python train.py --arch="uvit" --model="image diffusion model" --dataset="aerial photos of the United States (SatlasPretrain)" --train_examples=101725 --image_size=48 --horizontal_flip=true --conditioning="none" --objective="v" --cond_dim=192 --norm="layernorm" --norm_position="pre" --activation="geglu" --mlp_ratio=2 --head_dim=48 --fused_qkv=true --qk_norm=false --parallel_block=false --inner_norm=false --moe="top_k" --drop_path=0.15 --num_experts=16 --moe_every=2 --expert_mlp_ratio=0.5 --experts_per_token=2 --shared_expert=false --patch_size=[8, 8] --layers=8 --width=384 --positions="learned" --residual_init="zero_last" --optimizer="adamw" --lr=0.00066 --beta1=0.9 --beta2=0.98 --eps=1e-08 --grad_clip=1.0 --steps=40000 --batch_size=64 --epochs=25.2 --lr_schedule="cosine" --final_lr_fraction=0.01 --warmup_steps=2000 --weight_decay=0.07
Rows from block 5 of a small image diffusion model, named by matrix and row number. Rows with one number within an expert belong to one neuron, the router's apart. Each number is 128 + 24 x the weight over its row's rms, rounded and kept within 0 to 255. All counts start at 0. Numbers have three digits each.
Before each expert's rows are labels from the 100 images, of 14976 (inputs lightly noised), where the router gives the expert most weight on average: "place" is the part of the image that holds the peak. Only what is clearly more common there than usual is listed. The data: aerial photos of the United States (SatlasPretrain). In brackets: how many of the 100.
# router: router (model.blocks.5.mlp.router.weight, 16x384), inputs 77-153
# gate: expert gate (model.blocks.5.mlp.gate, 16x192x384), inputs 77-153
# up: expert up (model.blocks.5.mlp.up, 16x192x384), inputs 77-153
# down: expert down (model.blocks.5.mlp.down, 16x384x192, transposed), outputs 77-153

# expert 0
place: centre (60)
router.0:133114094090114123111123128152149154149137128144111127133080103105100124158121140106124109142135186121166123128105117095112100096127163142134140152156141151196123100123170111130118092140108148102126120140113124112131165084095141105
gate.0:131139150140155110151120142125119104137096144102139106154126154118112133082130132133117146165146124171115109109138105169141168134143137160136071113158158120137166107131141132082094127108127135113139147117140126120131129153105118094
up.0:119102083133127142120110087135121160101168091134125106100147086150103126120147146134133069146101118185127133146170130146143092176166165144183131126095132091098136154106128112121111129128128137143131140138124107117084109142115108147
down.0:101134124142112131141117114145125158123102129121091164146160120126152134161093102137130129117078134154143114183133125115121101141125157126147125119128138145117139155123115088149082101149147124083142132102104144132158102131126119166
gate.1:097173106104165121095128157120120114149114114129137122153150146166151142111121111161148110083130137129111117126129090090168155111136143117128118174124115095139128136122110148138119158130114156130149122145154113172121076178120119132
up.1:133123099108157119115111134106155126118112148131111124126125124107108137121166113146137136147096128153167099161138148147134115138088114130092123146167132154078129158128132120152153116131169135169133140156151143119080082139135114154
down.1:159110112163152103091171146166136122126123138151056114142117086095150134139149185145109140142102115150141148131115158146073133152175090134129122121139121175135162102138122118122130104095113124095133106115104093114092145135128133138
gate.2:096119112098122148138159123148133158126161143137114139095156162152087162148140108102136128095140153164150112147155113076141107107102116113157134147143105148146137157107158130159118097131149116092166136133105139125146130100099145146
up.2:104117116089133116137167123158137150115147134134118160108158159159090158176136110102120132104140163140160140139161121079145097096109134118150160152141105122155136153121178135137106106129156108086160125141105143118130113096107155141
down.2:133128111160117170102128168128155115158132114120103145148136092105154120134060120164124120138120103116126122141119116147097154159142133147128119147124154117104125123139120090130107114156121107126128134087152113130132155149144111152
gate.3:127135147151160146157092139096111090111093145149103113141142190158128134125117103144086131117125163134122122136115141150151172126119128111097101117117147087160128085125104133156114131114132163188112118157113139120135141118109125116
up.3:066101118078130109121139142134138132157144118137109134122143098117116147121095100139124139155117128135143091125126108106155140092085122146106119129112133122155151125095129101130100109124138087142133152138099116169170182124124112192
down.3:059102135083143128099160141142171152137134106104113128123119077109157158111156123137139123127122137142149140153089159085133097114132121171110133126119133161152111162110160103123143092121115106096115142140119117120111170133134124159
gate.4:116147111150187161156120118096115165143119135112144153117143126131132120136123155139176144093124129154128121106149143153085122162095138172149089105102109088167127164131099123118140126103133149149157107088138119138081129148134127129
up.4:120143105208119130093115124124088115111135107122132188114112090108144076116114161155139123162123136089143114130127120157108094179108147142131118128104174112129124102105113128144139122151150132150120146101151121131102166121099154145
down.4:130167092166082081088137148132131104084141099092155152152108129116136101134110090138163137133145121090122121155102110178186092104134130123151116116132164167100067149145142125117135112101134096175114133114101124107157143116129122144
gate.5:168143123147137136138139111110140109093122101111137136145093166160146139104104159148140127109121114125136157073099139110114156122105138096137093144111163134093151144167118091168094130133108152137148160133128124163119048111174137165
up.5:110135174141170098158088125155116140161102129133157101113135159154065090121113105100134168130149112120076148135128134130125140173126161121146142141123132058123180101119084141122087152115146147132133087105109145152123115105099106112
down.5:155132171112134113141131116117143122152133144143153106191132134127104135139101114121146147131129111141101123101104138095163140186125133122130117141138162074107200144117095153159124143150149144100168131140112115159173091090113117107
gate.6:120107113125131124138165133138137122131134132048140108134118128121166103108124117105124139095099108110102100134111129132136115143166094130103091147109161105142111139129090131136139115128151100155129130110138170135112092170130121151
up.6:119135099183098130119157137113125117097128128084104169109177153100122114162126153128133136153081142153167074153131149132128152147162101113129120152132140155087134120158088124139149147126158081135143126101123138149117133163161130125
down.6:114159127157123125121133148103140144124105117166120167118135125177104160109135153152133136162150139126142136114136092098105139150103163138105138157173103143075142156131137134162131146115116114126098107124119087152174162099143090098
gate.7:085109143182119175100127136123092127125174145119141165183158123139136097129112126144106117142045146128132114161078148147158132150125108132150134146119136148079175095100139126145145111170148102137175134158122120097141142147160113102
up.7:105135167115121136119102104128086116115144145135113123128115109133112133137091107112155109141155136141078114148118122149116107118130124155112154166129099085152155135108162135113108134144150095148119123164115099115152163089141168123
down.7:154133088128131082129116163184163104130152139102151134139153161129141115101153117143131155130106133129139120098105113140151176115121114103136116080137142136141109149180097142147130142114097152132156130108130161164108106181082083136
gate.8:165137114107112094202114140142125093137142133088112148119116143140171116141112111141125115147125097103117144093140129094120155147127093154078116131105126128107148120159093116138139112097186143137134143159102151147110103142094092125
up.8:158121146100113139140136144123147126101120134145146107105110088080135114143157101135111153136140153104117138143123114114153118090161179096143170108080137122150172103114145144137127118134109125132128135118132143132077130113116131111
down.8:150119095131131156113135156134142130113133123136144151111108163152108106168156100165135148119118171138084117143102134136131109125101132137121141091117142124096157145146152128117132102128133143120101136162134161145119147149118123115
gate.9:129128140160169121158116125135161124094098116086085147157116121144145096117097108165109106102143157133118101130107096118106110120168137169094128153104098109166163165118132172171108116092135171079103157146157082131182179126146109133
up.9:143147120151132110096126189112137131179122130097113130181135149108166134116115076140106156134081149102157117158068127119127120154108109150096108123134170154107116112107098122117127132112151103112113169124118081123111153166134119131
down.9:088154133091150113132113136134134139158152173137138117075113147119137161147140129111157175142125109134102119130154106116156157142065099118180125095148137154089098140131119109095146139154137108140149116152090152146107118093114138136

# expert 11
place: top right (40)
router.11:148093051142075135114125149130152111116116130145084150158116125114122138119121116124118129138150155140221121133128114114122134013107116144087141154092133135201080101123155152155124073137109108114104152142112154124136142094106130153
gate.0:178125110123131176122085144117184147138163118092119163125155149157145093123134095108093130103131089103169114143158108117137116121125152073099105148121138124120151172119148167147102093089140151132144118146142152102150107084147144086
up.0:109132117134100123136109185118126070104128133152141101155107163166150154154151093147117156145146109119125118135140092128152154097146139115111151145083156188121117111139131149124141100115119129119113127087111178153113093133151115142
down.0:127087137128130127149104138131172167137105170129116073091157118077099116122072104073125121136100143136138116132135113105145128113128088145133106144113140123135157123137122133097117158134157095110087117151084110149136162134127145162
gate.1:133143102156095117149092091074160124128126140142138116133082153154133175112110167088135141144150101124112099182123093144090103141109114113172096109131154133146156178120145135122112137118153122188112157129121093121141101097134122109
up.1:160113137161151138122117149083126129110149127165124128113086159154116151103129176090143128135152114152104151144134150105093110149127119137150106148104144156141112134108145178114085113100123132178164153121134151093127080107090169155
down.1:121107136122156129075120114124101127166152136137104126128092142131121133133136112113133153125143156147141168152130110082117092120152123120141142149134133126148147131120131066123137154130177149169175135172110127074117123106095157098
gate.2:176098114156133124141080157129104140153173157107100091066157108125147172113144154143115152145127119105143123094131110139152143107194145141101131116117118115159178086112083130149135115134100137111151087110164128129153095154137116145
up.2:125116102113119159123143079147123166168165109145126153074120120114096111137091168106155087100150170135161138124136116129170120135106090126138118140174112087155130135105142111135130149122149168168117105144164092120131141115149127126
down.2:141091152095103182148156137117181130107069122158132168178114138125127109111145106153118127102123131141112121141105115126091123077060159112124192086136112119161118111119130123131145095141092102143112145173149184126101180140136128130
gate.3:102141150129159136131139109184096074113102116100165141112114109137113071112133109114181113096113120137133129120132126119166116132131133156124105146083090128118117115160113147137136156118116185133171169159096126143146090114100091156
up.3:128122124184125118134102105146146066132140125100137118148111141154122077090147076106140111107121151110158129147107125124149124134129065173134092106098132146162079136116121137135121136129097138154160132110112144132110136130082096142
down.3:094122126196095107103128124133113120149175114127095117110111143092122075110099098136141095126115145162159113161147129151144128113188079127117077159089163142136103121124121115132142108139137163118124110104170114132115166160121129132
gate.4:105102090149086120089116142070114119116147115149144113124084154141121167109099091102123154159119129123112176155083149147151115103093136101124086158137128145142098118120066137132158097100116143137130102192127131140123037110148115150
up.4:108107113146168138157131063137127168148145091134132136101101121155096144128131148092137088095136132124131141123099119111136131162141131108147122101171090071135153141091113100127127132118159136140112110141149092105136152142139144113
down.4:174152135124106143142143152090142092129140154161123128118141148105138072154094096114128149097123144163128134135129093106126088106159110121140135071119174150138127086125130156108154148150098131107156155103108122109164153134152099143
gate.5:151128102163117123135118139114124107075142114130116065132152166111130109102152139139129138104143127121115075123112174127143142090160115137152122114119114156136133093120094100126123153133132079125103137125129162131098084118173117146
up.5:138127163131141119153115085134101164168138134119106125100129138108122093105118163119125091110135133121122127127129172147082102162118111160177088126138117061129151116116107103138108157164134122134126143154156086120096156136120136105
down.5:142105125105167133165118131119121136089074142139129092158135101107131132101104102110125090100115159148149156073102129097112126109081111146122175160111110128150116102129130135121097131115099097103130125132117203099134142131118138133
gate.6:145145147140105115128101197101138090128136132118115114162115135127147135111150089158107158144110120123130117122154155140103156121138152140127119123103134176128112130150135162146106127148102121109131160089100162149108125110122110129
up.6:154143101123119153098150108117160143124145175155116113134135141165125124081131112081144139136121132118126149126104120142134156108120155126165137117116149153152105107121146124149126136172116135131159130123124117139112137140076146154
down.6:123153157126119116119133106080116143100103079159113175113092146139098177142146187118126130123144100153106125131111119159078153154117133146101125115124161111092128125136145131128125159171137136127092099106085121107114156109178098142
gate.7:159146182159167112087139124142125147150125146151124130111134143153095117102119108096155158189104119117066158131172179103122189194145138099159145122103087150057129147154133116148097139142113128123112104152118122129115136142121126094
up.7:119106066137101118139124117116168136116166094093112092085126112145155128151121137156125119091144138118161156134112122079131152112126109138142090149135126156164123103127123093131128096100119184138156115119168158107115140173128091134
down.7:164115084166121168143127117121133091116136110141083124148103124136163150124089150179138113128127143093176120094160116125114110084131125104121137123170066142129099085138146148134174126096084096124098161157143133133129124165140105147
gate.8:154145161125127128114103094110107091117118120165141114129107108163168146103126122128140146143127119115114169122158117127104118111134121081121150084125173095095149149156077133166160112139144144117120128142154145172147104128131147130
up.8:152153148165118127100076109092152124140161132099129140117098129153165160106119103153120127116173156139145145129134162145095098102096111093113117124130144107133130134122128127172149072109143120097106136120139141132130171115141146090
down.8:117115132127146134116129123120123145138119117174139171142111126145126155116150124168100100133150140125112135081148103094122143093082115152069106128129132099144141148113152131156148133157143110105102128113158131130138164103131100117
gate.9:087135127114168076161142114137112123101125142147193174126099161137085114097087100117181140106109154145147096114158117145149107108154125131140141105114128081128135134119119161159101162126121132149135155105141153142173102128125109134
up.9:089130160111080147129113147073148129128119100110090129101118081083137180149124129130087109180168090104101164140143141148109136147151142108137152166134143119122128117112124107131124067106129141146132108093073156122135164108159146117
down.9:095121135157097149151128121152116124127117171157134145110122122153098105137109161097184121083145123113107106152104145116153105136121160128140159157168162094155121113085120136121149127137119120157159123117121142100156134103122142131

# expert 5
place: middle left (28)
router.5:129068081139113137132153122131170131142128126092096147126145096122076146128120123142117107128157129103143122141095132132148076123115110151099131133138126152156111083089170149110132083091104119142119104099128137113134172089152103123
gate.0:131146113132144077130131115107127169155104115138157141148115165168097132143139112128176132113176124176154112114133067110102143105119133110142110124149137131159118166125097144127097163148075151084099130126130140212121088175100105121
up.0:121146091114132144103135146110130115121124125137137126138140133166112130127143130139114169166141178137150129148128135142098115113140138115154126125144142137147135092124148143118095159080117116109133155145163162105114160157069145126
down.0:169140141111152106091107159097139084141164140086150128141139111141121140113152121161091159154135153164130121125137087143103151126125115150140125102126149139149135102103114165101109140116116136128122144147179139159128137151101118112
gate.1:133129176083148171133138135122126082084113144177174115105144135130118082102122120141178153121085108116130083122138114099149133115169161123147147123173125142100169121201133141123131158147118090083166127118120160114155087136132164111
up.1:142082099119147119141119116148103144115095106104155121118143160100112109118136154122152098087084118129120152099140154139097143137132138109181100120110127065121143149145088146128128140141109187110112134116106121152103091107133123099
down.1:121073129077170149148119147143093138114109117146124132117156138139135118167141151123143154111140121161117154123140148159146113130137173101170136124164122077130134136126093123096118126114135158123152147122106141158126083136100117101
gate.2:132156143176141130098122163142079115101098101159138103168106135155135112153156145152144122161123134117101077143120070115136154205125131117107141116164131094091162140149129161131167144104082163115131125148162085115137131114156146100
up.2:167183138163142133139140135113094144147139166119162126124127152130113124135092079122149131086146117145096136108125156136131118150188128111160105107092131134125108117107128131136112171135115089161133134111126132129121140160093125132
down.2:136171158144149139148130137137119108128126131124172155096125133180105103137146190098113123165161133097089120115129093117137109149148131108141138120124134081144114140095164104118126113106116162133126103161145148121141115122120179078
gate.3:108120183113116152159133138131096117113134165128128102102131160125164075153144100097142085082126129126098177158114080146161131136126093140136120161071107104133106189143156154154155155121123121096192154142123117096113136141104143143
up.3:139131136135114101155138070078150131161124149102138138085131109144155139114122152106131133150175141133127149100154163102101131131119103110180142145141074130141126130115121148139147174094125119161126107124127125123132136112156096133
down.3:129139152129097101139143065104157147186129149133128076113102134102113137094108133119133117149154114122130147115135157076117132171116098153175114152122092154120130126131123103137182168133135087137149089102118119093126169110117090102
gate.4:146156125126126110159095119148139129129152141118121157099120090154159160155139130098115127090151110162139108119118138131112161140135108123130123088109103107130125157150094114134156164172120102128093179174136124149140132129129103145
up.4:146154117126127120146118099168152113120136148109138140125126103131112158156174135071104128112147107149139135164112116139094133141159115109119160102132099098127135117109094092141183120142132098149135153161135152134142136087158116134
down.4:118115148122133104111130151086160085108096149137124149167176083162109171098128119079099099131124123145099150186090113114113134126107086142145093142103118120127154140098136111153120090104092138123134082155165169099099178129181177114
gate.5:132140130136111146157093101111130102096118161156104116117141109161154124128121140075126109151171069131141150152106141146098128137133121097136119117151102105144122116135096112143123119110119118137108106139133129111109116102161123146
up.5:099087113138132134118079155081127139099150125137113156158107138163130138109140070148092154111120141123154129101144119126125142111111158138142156128197141143125111172118171126142130118141130101134079111119135080112110153118136127133
down.5:107117105134137160122122140101080129101124143131138163166108115168159124103169087161111106106137120110124102120141106176125145113116128141102135071163113117121107165113139141098152105174090101122051131124144095143089171138161114123
gate.6:147113126105118115155078104108137108126129149168108132124116127116183158154118125130124146101162103179136148149080142139156141072112123112092084130107146135176125123128120154116127108097112114139107115130123108123121074135109126161
up.6:100124144115108120062123169135137123123132123091120110157146105123112137134109100112115102135118119099121155134142125116108121115153155159145166131111151115131157146121113112157118071166129139121099157098107131151127157137150129124
down.6:096127111107097148110132170176137163114122098107129186159156096146105137143163115152134135130073119132112114137114141176130143133110157116084114080123135122115180125151093134145085070116127055099123162109109122161132113125116168150
gate.7:142145124098117126094164135111088134131133128135128119122141116175129106095147096131116143155156122125119145102155095125101121137084147170148128123174142137069162128166090139139188189120151095134146130142152148185122151146147117110
up.7:144096079143137100118140112129115111134124169121107126160138131138133112144140132109105121152094116129127127112150122151130121150083100124118161129121166122114098123081112103127168084134146121140159116125140122126122123111162107128
down.7:143083096140143128103088124148142150136093156103068149087126136104127105197136135120098106137105127129130129124129122142146137163139150135120130146108173109137097139120128154124121076121130128126135107103126132118142109140153156135
gate.8:133135133149128130157089110093121149154129154140100165159147092185112189117078146101180149112182107136123108136111089121118176102110088134124131116128089123146135156141105170138118140060132076167085179122089126123161115129112073133
up.8:121133094154165107124115088120106088162152181138107111129085121112138127172131139065139092105112100120128149176133114148180150133111088108144116129086124140115095143128111133159141123143133136141146149117115121108136131106126128138
down.8:127126122162102120128105103126137124101108151146103132103122137080139097155133145112107058151110100121129136168124117135166162132122076088106129128091139140111123124160147136158131098108153133138180100147117133105142119088140194113
gate.9:154107092132126155113107092080120148140091104141139116139105150117127133128159140145119160123132154115121072121121101160148128134113122131091147064151163135135142154131153147135126154105134161087178107104102147128115124136152138119
up.9:067142132143104098134178156156121120137130107164105105160169115126123130133130088138105141120088097150125149094089111069151105171140150174138141153100137149111107107130109111138135095140094094127124166155149093109151081136091139126
down.9:159108077118122122079126114108128124187134136150162144154080151147129134116158137150103161127116148100140097171144112162082114108138102102131101086138108179111162141131145138136100139115128107134138123127129146119109149163176119149

# expert 13
place: middle left (39)
router.13:114060087115118134110124114159161142139137142133126139123096084108113103147128103123132108163151139097149142116140106143151127057109141144121118155146135125198132103056147125112156077114109122140149105107089080139085160104126122129
gate.0:141091159131141138103120149127134163106107127135147150115131111141165169133115117131149099147130110146103144112144109175126126154144124125172135165084143109083124139115110143144110104160133139088144096108143148099115117143119084113
up.0:140100145133146163150087073116164137138135168101159157106093110136157145164118111108150113114167134136132152145146132161133127113098119093145117145148114057137118140088112131124142116136168138111135107123131130154071173163120106101
down.0:144154119141111133097112087097113099141141118123112123146132198114084128101129129115134132104129144144142143115082117128100133083131103107113139119151115140141088129142129085136136166097124154149142128135129156120137083129090155108
gate.1:119126105106107135119130150118126162110107130168141119191088098132128168145127101131136129133144136118089149137116113144103107125077124106129130127152110133142119119106126172134128125139110139105141099168158124175107126170093109118
up.1:137111116097085106121167144152134059117106125148116091121151113103125138115127125146136134135082105123136113112130121079137129123156114120127137120113131196112102153184142146116083134129096083120117156116100135114158085154160121126
down.1:121120126120135142142148129107157121141118108152113141190077112143131169156100146096142088117126150143114147128081113155065140093086142130123137107127118142135119121126102134158127091127107109085142117154160133140120117128124119180
gate.2:112141150128137113127149075113120152172166155134201085135130137136173142150093151158117146151202128172122112129124148111147102150156123108139101122137139097165147139125114117154103117129118113141075093137069129175125135088105106126
up.2:144108144140099128117090117161131145169080124152138153118131135108147107140049100167124126136113131128151128096109110158161104155148173122076083155171093102125097130132105131156116108104129133098173155090153121191137117137151093132
down.2:105125163124134170118120106104092123162120139116113180120090103130146118147144110126139116076098128139149140180104119114117165136124132143118124118093164122134127130117127130150110120133113140068160109126120121137153115144105079110
gate.3:124181111145121156119133140150107099119116121136186157167121148117120135126155100145137105090131177119135147087147122110135133101136162132138150152138118074135177138123133118150157174140131150096085111093146162145125140162114143110
up.3:145136119136091127128152150149088115070122098156117103136151152086108111152143140118112119128110117127096152091140163125147106156166132118139146122111122178112143125191152109146125160109131139119104126149149125127157107107111171116
down.3:126169119132126184115127125139087105115117114125200134148127105146122123111108147148101135129126153131127151115143099149113127125154142119145135122125153114118151147120162142146089151135112130113103132136113112128114086151126164139
gate.4:100155163118160135076092108114123143140159135126186156127104124143103138146140118082159145174162122152081123099150156094128103180134126175115080105083128081167141126116085176119126131137082123128144170103168149104126110137109138134
up.4:071125104174113156094123170123119112144154126095171137126133097163136102146126128111137151153095165113130119101098114132104155145119142125156117111156108087134125092091114143114119130155120167100139113118134140178120120145106158110
down.4:164098080151106104146181136132102107145093131144085114151152099129123100105120108134051124117078141113171127170129086129135157150134174109182127118143124150117133101149157103128136112104125115145119103135115147152111128126126175111
gate.5:110108149107112160144093113074108139173133136125111110122110112138153128127089083108106119085092133102141106114111137104112120154116115095142142110164116133108158089114083144154116116129144091057149136108157104120134169120086109157
up.5:117146145143153140125092115115161165124145148129147158144096148129112125126108119105137090098155147123122116085121172150084163108119134098125134168163134054135156121073141117097113106126167138139148099154128093125088180118137147081
down.5:141184112145116104098193130144154112083119122153125122110125147112118116126133143123134114160130115171151156189170100147104116137107161155136126133108139115111139115086137084129130087132116158155079117115120153108129098140164092119
gate.6:188144154068086151109141121108134131098115120140184113156171117115098124111140166100131142124118110081097138117145145147147103157110162119098145092141142093179097092133088149122126155115133062127124090151140130101097115136148146116
up.6:083157118185187119114141156136137110149109134073111130144118129103137186122109123169108118110149104121135119113118143120080144107137124136171109131161113178123163131141173113138104117126117148115083156100139136139165144140106094128
down.6:161156166128150159144112109124133159114110125158147110147139097142138140087147130141152103081121097105103157080128138118119122116145142137136165127174080115132158109143122165119140141167132105178142100139145121100091173120132116084
gate.7:150115098093139127160156089098135134129101131124119094172145134166134101159116123111114119113157111104116095127140119139134127161165136193139125126089129154105186141166146163185164121139114113119157111157150079129152116117107129138
up.7:162094084139097110141136166132134141103102130090153135096117134147159128104097134120125104098123153151143130124111148141092117129123177129135097112164153113094179124143118131150164163138125107098111132130140143134110152154126159124
down.7:131096112104108162109099141141147151133105091091124098127161159171119098121165112136181137121113165121136137119141104140118129123144133119107145143133121108108141139166104146133106124128075148160125128126105117153115136136160149160
gate.8:104137129072124168112094098123122145124084163151195090096131083135113123149117133111121154145173111178096144086143113144161130155120132093106139157116102106115108137128155152130141149099115156129133091120164106194144095140132126123
up.8:147120130123165099110147120173087126153148129111125147140149167147146075130131112166133098051142079120127159073128164161095133133174131160147159157145142119143127090151081157151105141131144159098129166134098128098102122098096167097
down.8:117112120119170120116121140139091139115111159092196106093160121134176128096141159094118138106154110129111136044172142160156123164117154100142127129138090099145128103134127119139106165132085147135118125121163097157109111095119133149
gate.9:137138137104111112114144155127143112133118100117145091129123111133149133140140138121125104108108133160114169126075129120146124151164111187124120106106101126147158120178087115123115200124145163150142146120138131107099143151141130115
up.9:106122146138135124146139071136128138094132158131149146098116115129102136137113130147119096141144132138145103130148091115172120120135129140131143095115145101121083101117147137173100137128106117096120176106119143216144135146160117103
down.9:127159137145075129163118109114126097089106145149177156130126124083125174117154099096092101111132119116160097115135099123144147097106103095118181123120116112178121129116172158131112139153084147103107095133114144129146118121113111142

# expert 10
place: centre (31)
router.10:141097117140128112131138153149131134147150105143093141105091130077107108121120107130120114155153111092165123138116098108131119075108153161102116106133179142200117104104142143098116115157115114098098137147108159116108148119085128128
gate.0:078148131117126102158113109140165092147159145121136118149116123071166150132135104127130144114146099112128138143118148143154126122136072173119101128092143142163099123119163094142148151144081066132082130155140086122093119161167105149
up.0:080108119138139119128120206150128127135147109151130128139121111104122125108142097137119149122070163121144137159118118131147152134130148164132129116113138158128141127090128144129123125163111105117102122153150132111096140127122135144
down.0:149132126152123134149139145126083139111106088119133131182126103183082101111123146100162101133125148124159123112121111151147118150124188070114154167151112105094175112142102130136114102099169159123168143123120150141167110123073125135
gate.1:133158154127128125101094105134119153124143099102127142094091143145107094070155117107160131115124110125122121142099202148088094153094119179150118176115135107167138127138116184127069152131140135122139178125122108139110133145117115097
up.1:144134143115117123105090129153146125151143071111148143094095155144109108117125105117122152133132106120123107120087163148116114117094124160159109150137107145148124093145112161152086161130154123114150147126106130137118146152130117115
down.1:126119141138128162172186118118087113124130140096152136160117150139153096121131144089144153128133145133168134117099087092154119129131139145072136111115113130125154176127136132150154113124077097145172104109135131094118106108101111091
gate.2:139110158127159078123120103098090116182107121056113134086129125143119133158184134134163172151155073109119131087125124115102126138131148167111117121139127107156178124140085123131121119113109172083121152153138165134122122095155125113
up.2:123133130151100126103120107132090141124118122116106098137120092107159093115098113145147077129151072165146148103130143108156105110139120131148175152140090128122107120110106125127160109126111122115150143100117121087138138130125126157
down.2:074134120130096117084141113134091168150090122168129130153160079115121118097095132075148081088169121134126133138147156157132080114154157117140131158113099132156130147092156121096174125153130128125122130122105106124132143135153152110
gate.3:148076100109159098142107113143150104105116133073161121149101131178139158187122130121126139128134129132138140079099153161149116146090126113064130096095129098107112139125152156125116112133109173097169108176155141123111088066168145139
up.3:111075118149118089144128123175139116082097128108122140165101123140100149161125127118142165136086174136144140117100137143148116185098133133089154086096135143087098167103135156120132128139119146106158106159156109110150093099174138155
down.3:081131122120129127151123126131079161165142091142084126135139114115131104071084123090171110146138135165145112116119110086165127126151122142098123180136097130142133140106111120145145134149137094138172150104132102113172139168121109129
gate.4:136167086201138137101141161118154101136132104113100137142130127137074140174127148117105109157133129146105132134145110127137160180107097099090103153096126170135125122114098120098140126092111133164156123104097155116138129141130117087
up.4:137145160157137096122113193156133130131144121113149128128114111128120086106126097137111149144126129100118120151085123152130122130140092137097120092131170164138127149117127138115137136172107108143123170098099140130103166176099133101
down.4:118084118072106139181131099108118125093098111122137112140117127136189127073146112138131134131126147110157121098126142118124091082126144140150114135134116146125121117162140133143129110131127137123126117153153114131139108117153114164
gate.5:182115163153143126170130125109142118116158128163104092158093140137149104115171164117140135135124116125137120125102166164134121133109118117163111148084138110140108115126132110131089165095121156145139135115134097108082171145071180191
up.5:144132122118115093183101093108118118115125103123142157153126125142100119131125164111138087140159140120125138152128136118145161178110110083130115161132097085127162126110126138107100121087133114102123126143118082121142137066122152096
down.5:119111130120115094091172105124130154154149152091088108133116141092141121115142139085061118116082141177117146092106150153095090122171115141152187122141155126175101124112141101145126150179146120147130114128130138108110141157115116126
gate.6:140113111119153125150110123179130092144124127127148148127138108121136113154133151110142149110135097079094107075161126133145113181135121151123127131116137104153136146113149120100120123109088115160141120145186110182093086134156128107
up.6:146128138148137158148103117108137127148140154111133131150150066118163131172119118114090156162107158132084147124111144143132107167118115121120160130079140108144107105108141106132158134121095116122109075154193077146071144123172116121
down.6:139159105152111180154154131099120170134149140127127148094121124136140105099107087155104111134121107155089105146158105156101111138096149107144102133146141135110079100082136123139181138119120091101112080085165097148113158141141119174
gate.7:109125140116102083155080113149110121097124102128108113093099150114159136122138110121149122130166103141124107076115147095159116096144123128121133131151105117112117113151110149126152137145126134148106114137140152131138113134160151150
up.7:136144119123172150134149075139144131155137138111128141136156136144110109114105152105112117132089134112145164164161107097107157159103103092132114145094120132137119129123134105131131094105159148134151122110106154122123126109123138096
down.7:181146129156140102111134131125131094104161134136109115091168122052104107142109186121116116113102129155130120136109122115115123126121092088119143104118136118146105100150122132106126148084154149147149108122141157104114106129115188140
gate.8:124085084095154141149150113099131127103084101130131102163126091100167163098142122145138109120102145150172076114170120142108122103102128123086161085118107168147145146189148156175117133103116078116139121153170138161106119144150088168
up.8:127119084146089097126127123097134107141171133138127159092112130110128122083149122157098112130141147149189139090139140101109129103118126098158145148147143171149126094154187136162133165128160132126126115114130167116120103153127116119
down.8:136115095123082097125118067113123121111182110140129141108113141124162156098160115153101113097146160099159138109139174114093117079115089133156156109131112188133099141174157128140137178151130134097103137118146143118128144146154125132
gate.9:111118154103150133138166139122092152120108159129129114121089162132124133103134118145151148110099142140099126119093142154151125133118114144077154089118146112077138151143125134123088110160113144130112145140158097116131116116113140125
up.9:127137157114093119124125110086117116139126163136134149154142122132103127125147158108131188127123146122113120142116115121131139149116141126136113112101112115096146147157127105134166146108122089130151128127079133117132161114153114139
down.9:096093173117128128117109160147086144113131132079150155159118144146088112094131103121147142142085173151104093145059156152148125169121131197113091140104170105096167142101140146118096079143134117110153148126086100097130167131083129119